From a checkpoint of a small class-conditioned image diffusion model: 14.9M parameters, batches of 256.
Rows from block 8 of a small class-conditioned image diffusion model, named by matrix and row number. Rows with one number belong to one neuron. Each number is 200 + 30 x the weight over its row's rms, rounded and kept within 0 to 999. All counts start at 0.
After each neuron's rows are labels from the 100 images, of 14848 (inputs lightly noised), where the neuron reaches its highest value: "colour at peak" is the nearest of a few named colours to the mean colour under the peak. Only what is clearly more common there than usual is listed. The data: stained colorectal tissue patches (NCT-CRC-HE-100K). In brackets: how many of the 100, against the usual share in percent.
# fc1: MLP up (model.blocks.8.mlp.fc1.weight, 768x256), inputs 128-255
# fc2: MLP down (model.blocks.8.mlp.fc2.weight, 256x768, transposed), outputs 128-255

fc1.670,187,240,200,204,180,239,188,177,194,199,207,189,201,222,221,201,242,210,149,189,192,198,176,155,142,195,189,192,226,127,193,143,153,152,181,188,199,213,178,147,202,209,272,162,182,227,238,185,152,198,220,194,173,191,199,182,227,225,143,224,175,136,218,211,239,183,188,220,178,246,178,168,159,196,200,178,241,169,194,205,152,179,225,218,142,161,219,187,155,190,201,202,202,201,243,189,259,194,195,195,173,213,205,132,204,272,153,204,181,219,250,199,218,207,170,189,170,174,166,178,218,207,206,196,190,170,222,199
fc2.670,189,221,197,176,213,181,212,233,250,212,157,193,194,165,274,227,166,176,178,150,130,181,139,243,188,218,171,209,167,202,199,219,186,247,171,186,229,202,159,177,199,262,239,198,222,135,205,231,258,221,199,217,168,198,207,230,189,213,145,200,193,178,199,203,249,209,230,147,189,152,171,198,182,210,180,218,193,250,176,217,209,181,209,186,226,228,181,224,206,132,191,188,208,195,177,182,236,168,206,216,208,225,186,228,190,147,165,198,189,212,219,223,216,209,173,188,214,202,207,209,224,159,195,182,149,232,114,223
colour at peak: white (60 vs 25.1)

fc1.210,230,137,211,202,204,207,216,214,208,199,234,170,246,149,222,210,258,185,218,196,252,214,198,198,266,207,213,182,212,261,169,201,209,249,229,255,218,214,202,165,199,160,225,214,211,222,217,196,251,195,247,252,242,169,215,213,253,218,185,187,185,165,197,180,167,176,252,261,223,201,248,207,212,234,179,202,222,182,177,232,192,158,261,218,122,200,199,217,184,284,219,214,219,222,227,217,199,219,226,234,193,174,223,227,234,222,187,225,261,275,219,244,169,220,184,174,227,186,224,218,183,254,209,272,191,201,168,215
fc2.210,196,270,233,174,186,218,201,200,190,167,112,224,222,194,217,223,222,189,236,200,198,213,224,238,208,210,186,198,218,292,254,222,182,199,151,158,206,138,191,177,194,218,199,234,142,252,222,220,203,196,230,240,197,201,122,203,136,212,233,211,156,178,218,170,246,209,201,177,216,168,232,243,213,194,194,169,217,210,183,211,173,171,207,210,150,224,221,181,157,146,202,203,206,205,219,172,196,226,180,228,217,244,184,165,185,170,187,197,204,263,177,178,215,174,206,213,207,238,182,238,213,222,218,160,210,169,174,205
colour at peak: brown (75 vs 11.4)

fc1.394,236,172,169,185,231,203,197,164,155,177,246,159,187,222,204,220,257,230,183,165,165,205,196,208,200,160,226,173,177,250,218,195,209,239,180,198,207,206,238,212,208,190,147,139,229,276,163,172,205,178,148,229,157,169,186,190,217,203,176,191,225,231,170,240,199,251,198,188,203,180,169,238,193,219,186,195,222,185,230,206,216,182,210,209,191,166,224,203,174,243,272,202,260,218,216,208,208,266,204,228,201,193,202,196,236,177,201,189,196,286,171,227,182,173,198,222,200,153,224,178,208,165,226,203,230,206,183,239
fc2.394,230,182,213,204,218,211,157,270,220,153,167,251,167,153,211,197,227,156,196,251,181,176,254,148,166,177,180,220,197,188,249,309,178,221,224,181,226,144,176,206,212,210,185,185,135,200,211,201,218,155,182,185,195,197,254,220,155,221,240,175,168,160,185,191,198,141,180,167,198,196,224,231,215,206,235,219,191,158,191,178,169,185,155,214,191,265,206,182,167,160,273,201,173,220,223,194,222,189,148,202,193,205,228,184,222,193,252,204,202,235,214,220,193,189,193,175,215,200,235,243,192,201,184,177,242,154,160,174
colour at peak: brown (72 vs 11.4)

fc1.353,187,184,167,203,193,185,171,177,197,194,202,178,174,163,233,251,207,243,162,239,260,195,187,254,192,180,176,153,165,199,182,170,193,226,149,184,174,211,169,180,238,205,247,222,179,190,207,192,227,216,258,160,238,145,241,177,206,202,197,161,233,210,216,174,195,177,236,135,207,164,214,191,228,202,214,239,209,152,195,182,185,214,172,194,165,157,168,207,194,212,176,234,162,243,169,206,213,250,237,181,199,203,226,176,201,221,272,254,304,171,214,173,211,220,178,199,197,211,188,123,177,233,233,233,239,240,167,190
fc2.353,174,228,190,203,181,191,175,256,200,218,171,181,243,219,177,176,204,195,206,222,171,171,172,248,223,175,196,151,195,196,165,162,223,189,179,182,220,201,228,173,289,199,180,193,201,194,189,216,243,223,226,248,200,175,52,202,231,194,224,260,250,163,202,235,187,161,190,168,216,217,153,207,158,252,179,220,191,235,193,219,242,210,206,211,211,158,280,239,163,188,210,204,190,204,263,166,213,183,171,240,173,223,201,205,164,218,224,177,233,186,151,162,190,186,179,231,198,173,238,162,161,205,218,209,154,234,193,217
colour at peak: pink (70 vs 39.3)

fc1.702,178,181,195,199,225,212,202,218,189,148,197,208,208,239,200,238,221,183,192,201,153,146,178,146,239,217,303,213,197,160,180,151,255,204,180,155,222,259,208,239,179,181,196,225,254,213,233,196,274,191,177,233,212,181,199,214,151,233,186,135,241,205,202,223,200,141,298,164,184,208,185,162,164,221,181,118,200,226,196,151,208,185,247,180,186,141,183,240,206,238,202,190,208,212,227,201,179,246,247,262,224,236,213,215,180,211,208,182,181,183,212,174,179,246,226,251,172,228,258,228,184,200,204,256,216,236,191,158
fc2.702,199,176,250,168,214,208,186,203,190,251,152,198,215,209,201,227,171,198,176,197,195,197,212,225,244,210,202,193,193,189,225,203,163,210,171,185,204,211,210,203,197,226,276,173,144,198,173,178,194,180,260,169,144,205,156,199,158,196,248,199,198,222,220,214,164,233,172,142,146,223,218,237,178,171,239,211,222,176,199,200,209,190,220,193,192,167,225,172,112,172,204,189,240,227,179,244,239,207,209,185,250,182,227,162,137,162,234,188,145,174,230,193,154,206,215,201,198,247,214,167,216,175,203,210,242,211,260,157
colour at peak: grey (51 vs 22.2)

fc1.183,220,160,203,144,152,182,201,241,198,196,206,174,208,228,223,202,203,174,193,184,262,208,163,262,220,223,206,232,213,205,214,177,201,247,223,195,230,187,200,214,184,171,155,222,206,166,186,202,147,232,200,234,233,233,189,131,235,225,204,191,223,120,245,234,178,204,213,176,151,155,185,188,238,186,194,209,249,176,199,220,176,179,186,251,152,153,196,171,163,189,204,161,213,192,152,187,198,230,225,217,200,195,194,226,176,195,183,186,198,217,181,148,143,211,197,255,206,257,255,167,220,219,225,193,203,193,186,204
fc2.183,193,200,181,236,228,193,217,206,255,221,238,214,190,204,228,160,202,184,208,184,192,188,179,223,210,218,200,219,177,206,167,182,273,164,205,225,240,227,207,186,214,209,217,144,203,138,147,195,133,172,215,153,175,226,218,164,170,143,172,189,252,127,225,148,213,194,236,224,223,153,222,155,227,207,202,251,269,203,198,204,183,174,184,252,192,214,198,203,195,206,218,128,217,177,203,223,175,220,191,229,237,221,158,152,236,229,218,194,213,210,215,163,212,180,162,270,195,130,198,172,206,217,171,204,255,145,191,183
colour at peak: grey (60 vs 22.2); brown (28 vs 11.4)

fc1.421,192,182,207,214,183,199,229,161,211,203,231,179,149,266,153,190,241,180,198,192,227,213,196,162,195,189,223,213,168,205,237,219,216,181,232,184,208,205,239,171,292,120,191,172,178,186,189,224,168,172,213,175,210,210,160,195,182,198,186,196,161,137,203,199,176,201,194,199,167,193,173,189,214,183,142,182,199,191,204,242,192,177,154,182,187,181,206,176,194,234,138,192,175,194,244,226,174,199,123,227,160,205,212,184,152,194,214,196,233,196,192,230,229,169,184,183,172,215,215,189,166,210,221,239,199,173,188,201
fc2.421,194,142,176,232,195,200,164,228,175,229,221,165,239,177,103,255,195,194,196,208,259,230,189,210,206,202,203,202,153,166,179,202,195,167,181,193,154,224,249,212,171,157,220,232,234,213,189,193,198,180,149,192,190,171,319,184,182,228,159,216,236,231,187,218,156,188,207,231,214,207,212,156,191,219,231,201,196,199,223,176,160,215,207,224,241,182,187,224,196,232,136,181,241,185,214,257,251,193,124,208,142,170,216,208,181,223,245,186,239,178,204,214,230,193,222,218,167,210,209,163,174,167,223,193,182,252,241,219
colour at peak: white (87 vs 25.1)

fc1.483,211,119,180,225,198,228,183,198,267,217,260,176,196,213,214,199,181,265,157,224,223,166,238,207,188,170,190,192,158,183,148,234,180,187,128,180,203,202,217,216,255,188,192,236,183,197,129,219,216,187,161,155,213,211,208,207,218,177,175,213,185,231,185,196,252,175,189,174,212,209,155,198,215,160,198,218,218,157,131,187,202,203,198,161,159,178,181,158,226,212,178,144,212,201,237,188,227,187,173,125,239,217,158,214,190,225,215,182,236,223,221,159,195,176,215,230,213,216,235,177,202,244,172,263,218,192,241,218
fc2.483,198,171,226,211,197,174,182,222,199,222,171,166,226,157,217,209,225,163,195,171,217,211,189,203,244,185,188,178,207,171,146,187,202,185,207,175,181,209,181,234,221,199,154,209,243,210,169,211,188,273,135,198,235,230,82,203,199,178,194,207,221,175,202,210,200,174,225,164,194,211,138,163,182,285,216,224,228,231,175,231,209,216,193,230,228,165,148,249,219,174,128,217,179,182,217,220,199,231,176,234,179,209,166,182,145,242,218,158,242,201,179,234,206,220,185,167,209,195,271,218,183,192,197,239,214,169,179,240
colour at peak: brown (49 vs 11.4)

fc1.211,219,214,196,196,162,184,172,210,195,235,203,244,190,165,201,203,190,126,221,192,215,179,196,135,158,213,238,159,224,216,237,240,187,196,208,234,156,217,173,227,206,175,221,193,211,250,173,134,248,188,243,219,211,193,188,179,135,248,196,196,226,137,149,172,154,216,218,200,233,133,195,207,165,216,227,241,223,220,183,205,227,175,218,237,191,230,214,178,194,128,212,223,160,165,218,199,183,146,189,215,203,185,183,212,228,188,219,215,209,228,159,206,205,200,178,173,180,243,221,231,200,201,235,153,188,187,244,257
fc2.211,247,276,193,146,226,164,192,150,222,209,225,234,167,193,256,178,199,170,198,111,166,194,224,217,193,190,167,129,226,185,162,164,153,223,213,202,215,165,209,184,224,186,197,210,166,208,186,194,162,207,222,141,149,204,225,210,214,173,184,182,210,198,177,217,213,159,213,240,196,211,223,195,202,219,238,173,206,239,178,180,234,232,185,147,199,188,217,169,228,202,176,175,184,194,209,192,189,186,234,189,178,220,220,202,194,199,248,222,207,272,202,179,196,185,175,198,232,204,216,228,224,240,187,200,265,192,160,229
colour at peak: white (71 vs 25.1)

fc1.521,157,191,218,198,202,186,218,170,190,229,215,183,206,149,201,197,173,187,184,174,235,174,206,152,220,231,190,178,206,212,225,237,215,179,228,207,212,205,239,165,174,236,218,228,192,205,216,181,157,207,229,181,201,229,192,232,251,248,239,224,174,161,218,157,163,181,223,236,226,240,177,171,143,180,159,212,197,166,216,194,190,225,256,181,198,144,229,174,174,226,232,188,132,241,191,239,211,199,208,161,179,195,223,279,167,251,157,200,222,182,215,271,196,143,180,236,212,239,196,214,173,223,212,228,218,223,156,244
fc2.521,251,200,184,214,231,216,250,186,216,205,180,222,215,147,185,189,169,229,238,209,175,203,196,156,167,182,276,172,267,244,177,260,188,193,206,183,179,200,164,250,233,227,193,201,209,187,208,235,205,235,193,169,226,221,210,196,185,160,210,237,189,207,233,291,220,189,223,183,186,213,207,238,243,192,134,218,187,211,190,206,176,229,172,151,181,258,187,195,177,167,166,162,166,248,218,188,198,211,189,147,207,250,247,150,252,212,219,184,215,158,176,257,204,196,205,240,164,182,230,223,210,245,188,157,170,145,196,200
colour at peak: pink (64 vs 39.3)

fc1.41,226,161,179,204,178,237,223,169,169,231,290,153,199,179,207,209,226,231,216,200,167,210,246,198,179,161,228,224,140,213,145,180,134,198,174,233,186,213,199,159,160,199,244,225,195,247,145,245,191,219,160,164,216,193,267,181,211,206,175,233,225,211,199,232,178,133,216,188,195,190,221,251,191,267,197,227,245,226,215,223,194,151,233,196,196,208,240,143,223,198,189,206,256,205,234,216,193,214,217,223,183,210,173,212,233,229,210,182,262,222,268,194,209,127,227,207,260,249,150,190,206,248,177,219,238,181,146,216
fc2.41,269,250,228,192,221,211,150,167,229,205,147,247,194,188,277,197,207,216,235,204,241,210,217,230,194,213,197,217,226,168,245,207,211,219,171,235,199,208,179,172,129,196,204,185,208,163,214,234,202,228,188,161,217,243,54,164,201,192,200,164,207,165,185,186,167,198,216,197,209,203,220,176,202,137,239,198,194,177,160,229,186,190,179,176,229,244,145,138,227,188,197,195,234,200,279,199,170,221,158,206,236,197,208,226,193,228,204,195,220,206,169,205,182,205,203,201,181,247,294,238,180,203,183,175,182,148,169,235
colour at peak: brown (40 vs 11.4)

fc1.218,192,214,201,226,188,212,186,164,218,190,212,235,206,196,239,210,209,194,241,218,182,187,174,189,195,271,175,159,193,219,181,188,226,208,176,189,169,187,183,195,195,141,208,189,215,214,148,199,179,200,214,167,236,230,205,179,213,179,205,193,228,198,181,207,166,175,202,169,250,182,149,257,210,128,205,129,210,147,205,149,176,190,202,160,198,176,190,158,165,172,169,220,216,187,209,213,185,220,213,172,236,149,231,192,178,206,178,214,208,225,197,238,218,231,191,206,183,183,230,229,203,216,138,227,206,189,233,265
fc2.218,211,217,241,248,192,196,207,213,138,213,142,253,196,165,209,203,179,190,269,183,213,227,249,178,191,231,186,188,192,226,235,193,191,139,188,160,191,198,204,212,186,146,159,207,152,213,266,218,155,197,216,223,236,145,189,222,179,196,203,222,171,267,199,248,179,225,191,201,238,249,185,257,198,234,202,193,141,197,229,213,240,207,177,229,213,177,221,225,214,191,171,232,180,194,166,200,223,217,166,198,179,147,199,210,150,203,171,218,208,202,226,171,282,230,209,184,151,204,204,198,205,185,184,211,222,211,183,186
colour at peak: pink (65 vs 39.3)

fc1.685,167,216,174,198,180,197,146,190,197,167,225,196,197,249,209,180,192,219,163,155,153,163,230,219,207,237,190,236,222,173,163,147,207,200,130,174,182,190,210,152,158,179,222,190,207,206,157,172,220,210,199,193,168,213,204,154,186,172,154,206,164,152,175,176,176,202,252,183,193,197,158,200,197,139,172,175,204,178,158,210,181,157,148,190,205,189,187,185,197,188,173,187,174,160,252,188,163,213,180,201,188,196,184,199,169,196,159,137,245,160,241,170,167,166,192,180,170,187,167,106,180,173,184,181,156,193,219,198
fc2.685,187,68,201,187,218,207,233,193,225,200,213,183,224,235,254,185,150,225,203,168,217,191,195,196,173,260,176,203,192,181,211,176,168,201,201,202,199,225,193,202,143,267,203,205,200,208,213,189,263,179,241,215,195,195,294,209,246,211,207,210,219,179,209,202,173,211,173,193,227,208,183,187,216,219,173,210,146,238,207,167,213,168,220,187,257,186,155,229,188,184,209,240,220,223,148,210,248,229,222,188,224,178,212,199,246,189,171,247,109,170,165,137,214,209,219,219,224,187,194,148,236,170,184,172,244,193,242,150
colour at peak: white (64 vs 25.1)

fc1.292,205,149,112,150,175,214,166,225,178,208,189,204,176,220,230,177,187,184,212,211,232,189,208,276,229,196,228,191,188,212,215,196,205,246,195,254,174,205,207,195,207,205,201,184,236,232,211,235,176,187,276,201,127,180,181,141,211,185,214,190,182,187,216,173,186,271,189,178,209,186,239,196,219,223,205,214,221,123,156,226,205,194,194,204,212,172,245,193,153,206,199,238,219,208,207,268,171,187,203,205,247,240,164,191,202,165,207,204,208,211,174,197,175,199,161,171,207,211,214,218,216,182,198,194,185,233,206,275
fc2.292,224,226,262,245,229,192,179,230,178,212,141,167,198,215,160,223,186,149,198,219,197,205,246,269,182,206,175,163,233,243,188,187,181,123,190,134,177,220,215,222,205,194,183,210,248,247,194,204,166,234,137,217,236,211,214,170,219,201,208,229,207,210,207,196,229,256,176,225,194,205,171,201,209,184,195,196,189,144,195,221,203,213,198,212,229,215,190,230,188,175,213,271,224,238,196,126,234,184,197,203,163,130,195,206,215,172,174,178,211,178,249,188,223,198,235,181,185,199,237,229,200,160,190,201,206,247,216,262
colour at peak: brown (38 vs 11.4)

fc1.724,229,171,173,201,212,225,174,228,231,234,215,180,204,237,193,159,156,174,160,217,223,178,185,208,200,222,219,196,195,197,197,246,170,209,178,224,211,198,243,177,184,177,153,221,137,233,214,205,227,167,145,174,226,215,188,242,177,194,179,209,220,213,189,165,186,206,216,235,258,212,198,190,220,156,167,164,148,170,191,150,149,158,268,178,188,180,137,151,235,248,222,210,190,192,208,190,203,167,181,169,195,213,202,163,213,197,186,216,175,195,155,165,203,184,172,254,196,178,219,240,212,169,194,203,131,231,181,221
fc2.724,163,196,213,200,163,228,174,210,238,208,201,219,200,244,229,248,193,161,241,252,189,200,186,217,188,185,188,177,193,193,145,226,240,174,202,214,204,207,179,220,204,219,221,189,178,215,210,198,231,212,191,186,179,208,208,207,243,205,228,182,184,208,173,231,234,228,169,221,172,190,192,202,248,206,181,174,195,131,221,157,150,179,158,159,239,216,269,129,262,145,178,234,184,189,185,215,200,143,231,182,234,187,172,201,223,227,198,175,186,167,255,201,155,191,222,273,206,212,192,258,188,152,199,160,243,226,170,237
colour at peak: grey (60 vs 22.2)

fc1.237,238,182,123,257,185,211,213,163,249,191,214,167,198,193,244,197,221,252,200,149,202,217,225,195,188,234,194,262,222,204,137,227,241,210,210,196,187,226,174,221,183,220,212,198,195,199,184,215,252,179,222,191,250,167,200,209,274,130,186,185,240,190,260,214,210,191,223,225,208,248,171,188,168,221,224,208,215,179,246,207,208,168,211,139,205,210,253,236,219,238,233,195,199,257,180,157,194,204,226,213,204,173,184,169,221,214,187,195,202,200,174,187,161,154,142,252,182,186,197,147,188,204,185,168,196,211,129,223
fc2.237,166,247,243,180,238,176,222,149,241,209,220,159,163,182,231,190,207,199,223,173,185,205,233,182,204,201,189,235,216,162,211,182,233,173,198,185,231,203,225,210,226,161,184,152,218,168,129,184,236,249,169,169,183,173,193,228,153,226,236,242,232,172,209,206,255,196,208,175,200,216,252,158,186,198,190,236,265,179,135,200,199,173,171,174,191,171,177,202,205,176,205,195,236,257,205,233,198,185,218,291,199,234,173,204,224,178,225,130,209,205,229,193,210,210,240,244,208,217,247,166,167,165,233,214,220,167,140,230
colour at peak: grey (51 vs 22.2)

fc1.620,221,244,200,196,205,211,235,222,231,210,227,253,182,235,160,180,213,179,238,199,250,226,205,199,223,176,208,211,181,236,250,214,256,243,213,155,221,231,245,215,197,198,203,171,193,198,197,229,239,206,198,260,191,205,172,206,195,206,213,202,132,195,217,199,213,213,204,192,172,209,240,254,250,228,192,243,205,223,149,160,206,259,199,204,213,189,183,226,218,233,224,236,186,208,188,209,248,206,177,194,213,257,235,214,184,215,200,206,315,207,212,187,180,197,191,195,195,228,266,151,220,201,220,203,202,246,176,181
fc2.620,221,250,204,176,196,182,202,205,220,209,168,220,189,217,311,189,186,165,227,175,188,163,260,203,184,251,148,191,224,210,171,202,109,214,192,215,227,194,184,166,201,182,229,169,172,211,212,218,217,197,261,206,209,212,196,237,203,150,229,211,176,187,166,173,219,198,182,194,238,217,218,203,210,180,203,222,211,238,197,195,177,197,232,179,235,217,202,209,209,145,212,186,202,202,249,209,172,235,214,177,211,182,183,221,192,171,191,198,137,192,225,193,190,228,214,190,188,213,191,259,227,209,187,184,212,180,148,195
colour at peak: pink (68 vs 39.3)

fc1.740,221,132,220,179,269,203,205,218,225,213,195,244,247,188,185,215,220,134,188,199,198,213,166,199,203,196,179,202,248,166,246,164,247,237,177,260,227,187,183,175,226,182,204,158,224,203,208,207,131,175,193,223,170,192,201,214,246,188,159,202,143,164,158,212,215,253,190,230,146,225,185,201,186,193,197,184,185,228,185,205,225,145,220,195,175,178,174,260,204,237,224,202,186,234,274,191,204,189,148,154,155,252,179,196,201,205,217,216,174,170,219,179,205,268,212,187,225,227,213,243,184,207,192,175,187,228,212,166
fc2.740,171,241,236,202,208,238,220,181,242,228,177,173,232,244,209,175,221,218,259,181,183,189,205,169,244,213,199,203,209,170,212,144,177,150,185,170,139,193,228,237,218,221,191,175,222,196,203,204,125,161,234,212,192,195,227,233,189,158,241,206,121,207,193,222,180,197,174,211,228,218,202,229,220,248,197,184,212,179,236,214,224,182,216,219,190,219,215,273,177,164,147,199,175,230,157,249,208,213,208,175,203,161,172,217,203,206,187,217,185,144,196,199,233,190,187,168,168,257,186,254,181,218,197,204,223,208,228,197
colour at peak: grey (51 vs 22.2); brown (36 vs 11.4)

fc1.201,158,181,283,211,201,227,182,207,152,221,215,230,186,186,192,122,131,129,231,210,224,239,208,181,205,219,214,190,259,171,228,178,237,215,197,224,253,200,128,178,189,200,195,219,157,136,235,188,252,180,159,196,226,182,204,213,200,212,200,171,186,195,226,150,166,181,154,186,213,200,210,160,197,193,218,193,197,221,173,195,178,223,197,189,211,216,207,170,191,146,233,192,207,230,197,192,168,180,190,230,210,200,222,209,213,202,238,274,218,152,181,181,283,224,211,227,198,229,224,183,220,222,164,214,190,198,236,182
fc2.201,251,227,155,168,216,237,215,209,181,186,179,200,169,161,192,265,168,142,161,189,175,173,233,150,205,186,230,180,179,178,235,219,173,163,188,176,197,173,200,222,228,208,191,168,189,198,218,233,193,220,213,193,208,180,216,222,179,192,225,163,161,177,218,229,185,180,285,212,157,189,179,202,224,214,212,228,198,227,190,208,166,200,198,212,168,179,174,170,209,236,186,228,181,240,192,203,237,164,172,226,200,187,175,173,237,223,162,149,237,166,199,227,158,185,162,174,187,162,193,193,218,215,228,192,208,148,204,151
colour at peak: pink (74 vs 39.3)

fc1.536,232,164,160,142,254,221,240,239,205,209,219,223,225,211,178,203,138,149,228,229,173,201,236,187,239,170,203,197,178,204,219,180,162,227,242,176,244,263,204,190,191,150,184,136,188,163,186,194,219,135,173,196,214,190,174,254,270,189,171,143,208,204,213,146,120,201,198,155,126,179,190,193,187,180,131,171,176,156,234,214,202,176,212,203,177,148,186,226,199,224,163,189,168,193,197,189,193,238,178,183,157,142,183,185,216,140,131,181,205,221,165,197,215,217,206,197,171,200,179,255,244,200,202,174,220,171,187,112
fc2.536,168,206,181,212,165,223,233,251,189,212,196,167,200,219,209,179,116,150,122,205,232,162,253,222,177,181,202,218,214,146,201,173,232,248,229,223,259,226,193,234,200,207,231,232,209,202,198,182,239,258,219,221,191,205,219,265,144,206,187,224,262,223,249,262,226,214,200,236,218,175,182,199,180,224,147,167,199,166,184,207,173,224,216,201,190,199,170,220,184,156,180,191,147,184,202,215,199,193,258,176,234,240,230,225,163,167,249,241,234,209,218,168,180,176,172,183,198,190,217,243,195,201,188,230,155,186,187,150
colour at peak: grey (56 vs 22.2)

fc1.356,234,207,186,155,207,222,207,171,241,191,183,244,218,181,174,192,160,133,238,181,156,178,193,148,195,172,185,175,197,173,178,155,222,226,227,142,166,231,237,214,207,170,200,194,176,191,185,180,220,196,218,180,206,233,179,220,213,181,180,198,208,222,179,188,190,185,188,190,219,231,172,196,175,170,179,204,189,170,201,258,218,195,191,240,155,174,147,144,194,180,134,124,213,166,235,195,200,216,160,178,210,153,179,208,193,182,143,202,158,192,186,176,186,177,182,212,214,223,201,168,203,186,184,207,191,175,207,213
fc2.356,176,245,195,202,158,163,169,177,237,188,165,259,208,175,224,199,123,214,179,170,201,154,210,210,182,171,200,225,176,227,204,234,188,170,231,222,229,163,213,165,223,215,207,209,202,155,181,196,210,182,218,226,211,182,231,206,198,264,233,223,239,209,220,181,185,205,216,256,125,223,242,175,179,252,135,145,212,189,218,225,239,178,166,188,216,215,206,199,124,157,180,177,226,220,198,162,161,178,212,203,209,241,223,194,171,154,189,181,194,204,195,201,184,194,185,139,209,219,226,170,179,177,201,170,161,217,210,223
colour at peak: white (84 vs 25.1)

fc1.283,180,228,217,172,204,181,236,204,234,199,218,153,224,190,207,139,170,189,122,142,177,252,113,228,201,183,169,193,179,163,212,226,238,206,191,183,190,188,153,121,149,182,186,185,200,174,213,150,243,199,167,195,232,190,185,211,201,190,221,186,213,163,171,179,205,202,195,220,159,179,233,212,212,197,132,220,176,229,204,165,219,156,238,246,207,189,161,258,184,193,225,202,190,207,212,168,198,178,241,204,186,255,201,166,196,148,234,247,157,179,220,206,167,190,173,199,221,200,173,167,195,162,160,181,214,220,213,232
fc2.283,221,182,192,166,198,220,202,214,238,168,245,216,173,173,175,217,248,192,213,199,221,176,198,184,241,225,190,224,206,178,216,217,184,201,217,195,120,228,203,266,196,145,218,228,168,206,204,183,220,262,213,214,174,202,263,188,210,150,169,168,230,219,196,199,138,259,195,198,192,182,149,181,197,181,168,170,260,210,172,162,243,215,185,205,217,220,258,191,205,276,163,145,209,188,234,236,231,174,204,133,221,189,230,179,222,200,227,186,175,182,271,174,205,163,192,216,215,199,185,176,163,150,205,230,196,221,241,213
colour at peak: pink (86 vs 39.3)

fc1.650,174,195,199,150,198,165,239,258,220,194,251,208,198,179,227,206,222,185,226,182,193,196,187,250,153,246,142,204,200,185,171,160,145,152,174,231,213,177,160,183,175,182,199,203,206,189,208,186,190,167,192,167,183,174,205,193,218,211,168,231,197,195,171,232,195,185,151,201,209,160,243,204,194,250,208,186,188,237,161,196,186,250,193,151,199,173,214,167,208,165,231,236,170,252,195,195,195,167,181,183,176,244,208,199,211,236,203,161,226,183,236,173,155,184,219,211,186,168,217,187,236,170,183,203,216,160,242,192
fc2.650,155,200,225,200,196,224,181,180,208,227,199,230,192,239,224,230,185,252,209,225,200,181,180,173,179,212,181,214,231,211,211,243,139,160,210,185,186,196,140,278,207,193,207,227,162,217,172,216,221,204,156,246,211,204,218,174,221,194,223,220,244,184,216,270,204,174,214,272,155,222,215,189,205,251,187,203,257,192,205,190,166,189,187,248,183,212,200,218,150,211,218,156,219,203,189,211,149,249,197,220,131,206,177,179,201,154,156,213,199,204,239,221,189,184,200,178,183,206,192,150,208,196,219,160,204,213,194,208
colour at peak: grey (47 vs 22.2)

fc1.705,203,195,146,201,242,156,181,211,250,186,235,228,175,193,219,271,239,204,191,160,202,182,178,240,215,173,228,180,225,236,227,219,190,220,209,169,233,254,198,253,192,187,227,188,169,262,240,218,194,181,209,239,203,176,189,175,160,211,175,170,194,182,237,259,185,243,306,188,214,248,190,168,216,221,159,228,194,152,190,181,250,220,172,179,224,168,234,198,196,253,176,180,237,179,198,130,213,165,140,199,221,176,213,163,253,205,214,176,205,250,217,203,158,245,205,228,177,241,206,241,194,192,188,192,190,207,191,258
fc2.705,203,224,254,189,216,175,176,273,260,232,226,196,175,195,185,133,216,222,210,214,230,194,218,227,184,230,253,188,191,233,169,241,243,175,234,240,188,262,176,211,223,244,198,218,232,238,215,211,170,204,219,237,243,183,222,156,219,222,156,211,162,210,247,187,174,252,169,195,212,198,220,179,233,208,160,220,158,176,187,188,254,165,237,201,185,230,198,253,181,153,233,214,225,186,196,265,185,173,228,168,212,231,223,249,195,213,206,228,214,231,185,245,258,177,199,182,212,173,183,253,178,177,244,218,201,188,246,193
colour at peak: pink (67 vs 39.3)

fc1.69,182,151,238,245,168,170,194,222,210,184,242,227,201,221,179,212,207,235,144,213,181,185,218,157,196,216,160,214,242,169,211,132,172,168,201,218,229,158,194,182,140,205,288,209,199,166,182,162,151,200,228,176,179,153,207,202,218,187,198,154,168,204,170,200,226,221,214,187,174,173,221,248,207,216,148,217,189,250,205,246,219,196,215,190,214,195,192,196,195,210,226,175,159,196,198,187,295,203,149,200,101,189,231,191,116,238,156,202,200,205,228,204,187,200,208,168,218,186,180,137,182,217,169,158,142,201,228,220
fc2.69,223,203,209,150,197,224,155,248,205,154,229,204,170,194,194,180,198,257,229,200,166,190,168,238,221,128,205,252,205,213,202,178,156,248,247,163,238,142,166,237,189,158,151,193,202,194,263,233,163,182,199,200,229,172,191,167,185,224,182,215,217,209,196,240,180,237,192,206,191,234,203,180,239,202,124,175,144,229,190,221,179,171,182,235,203,176,254,158,179,184,204,185,174,253,218,226,182,260,217,218,231,155,181,226,197,211,233,251,220,196,205,253,253,180,201,198,174,212,218,135,229,173,134,215,217,215,192,242
colour at peak: grey (52 vs 22.2)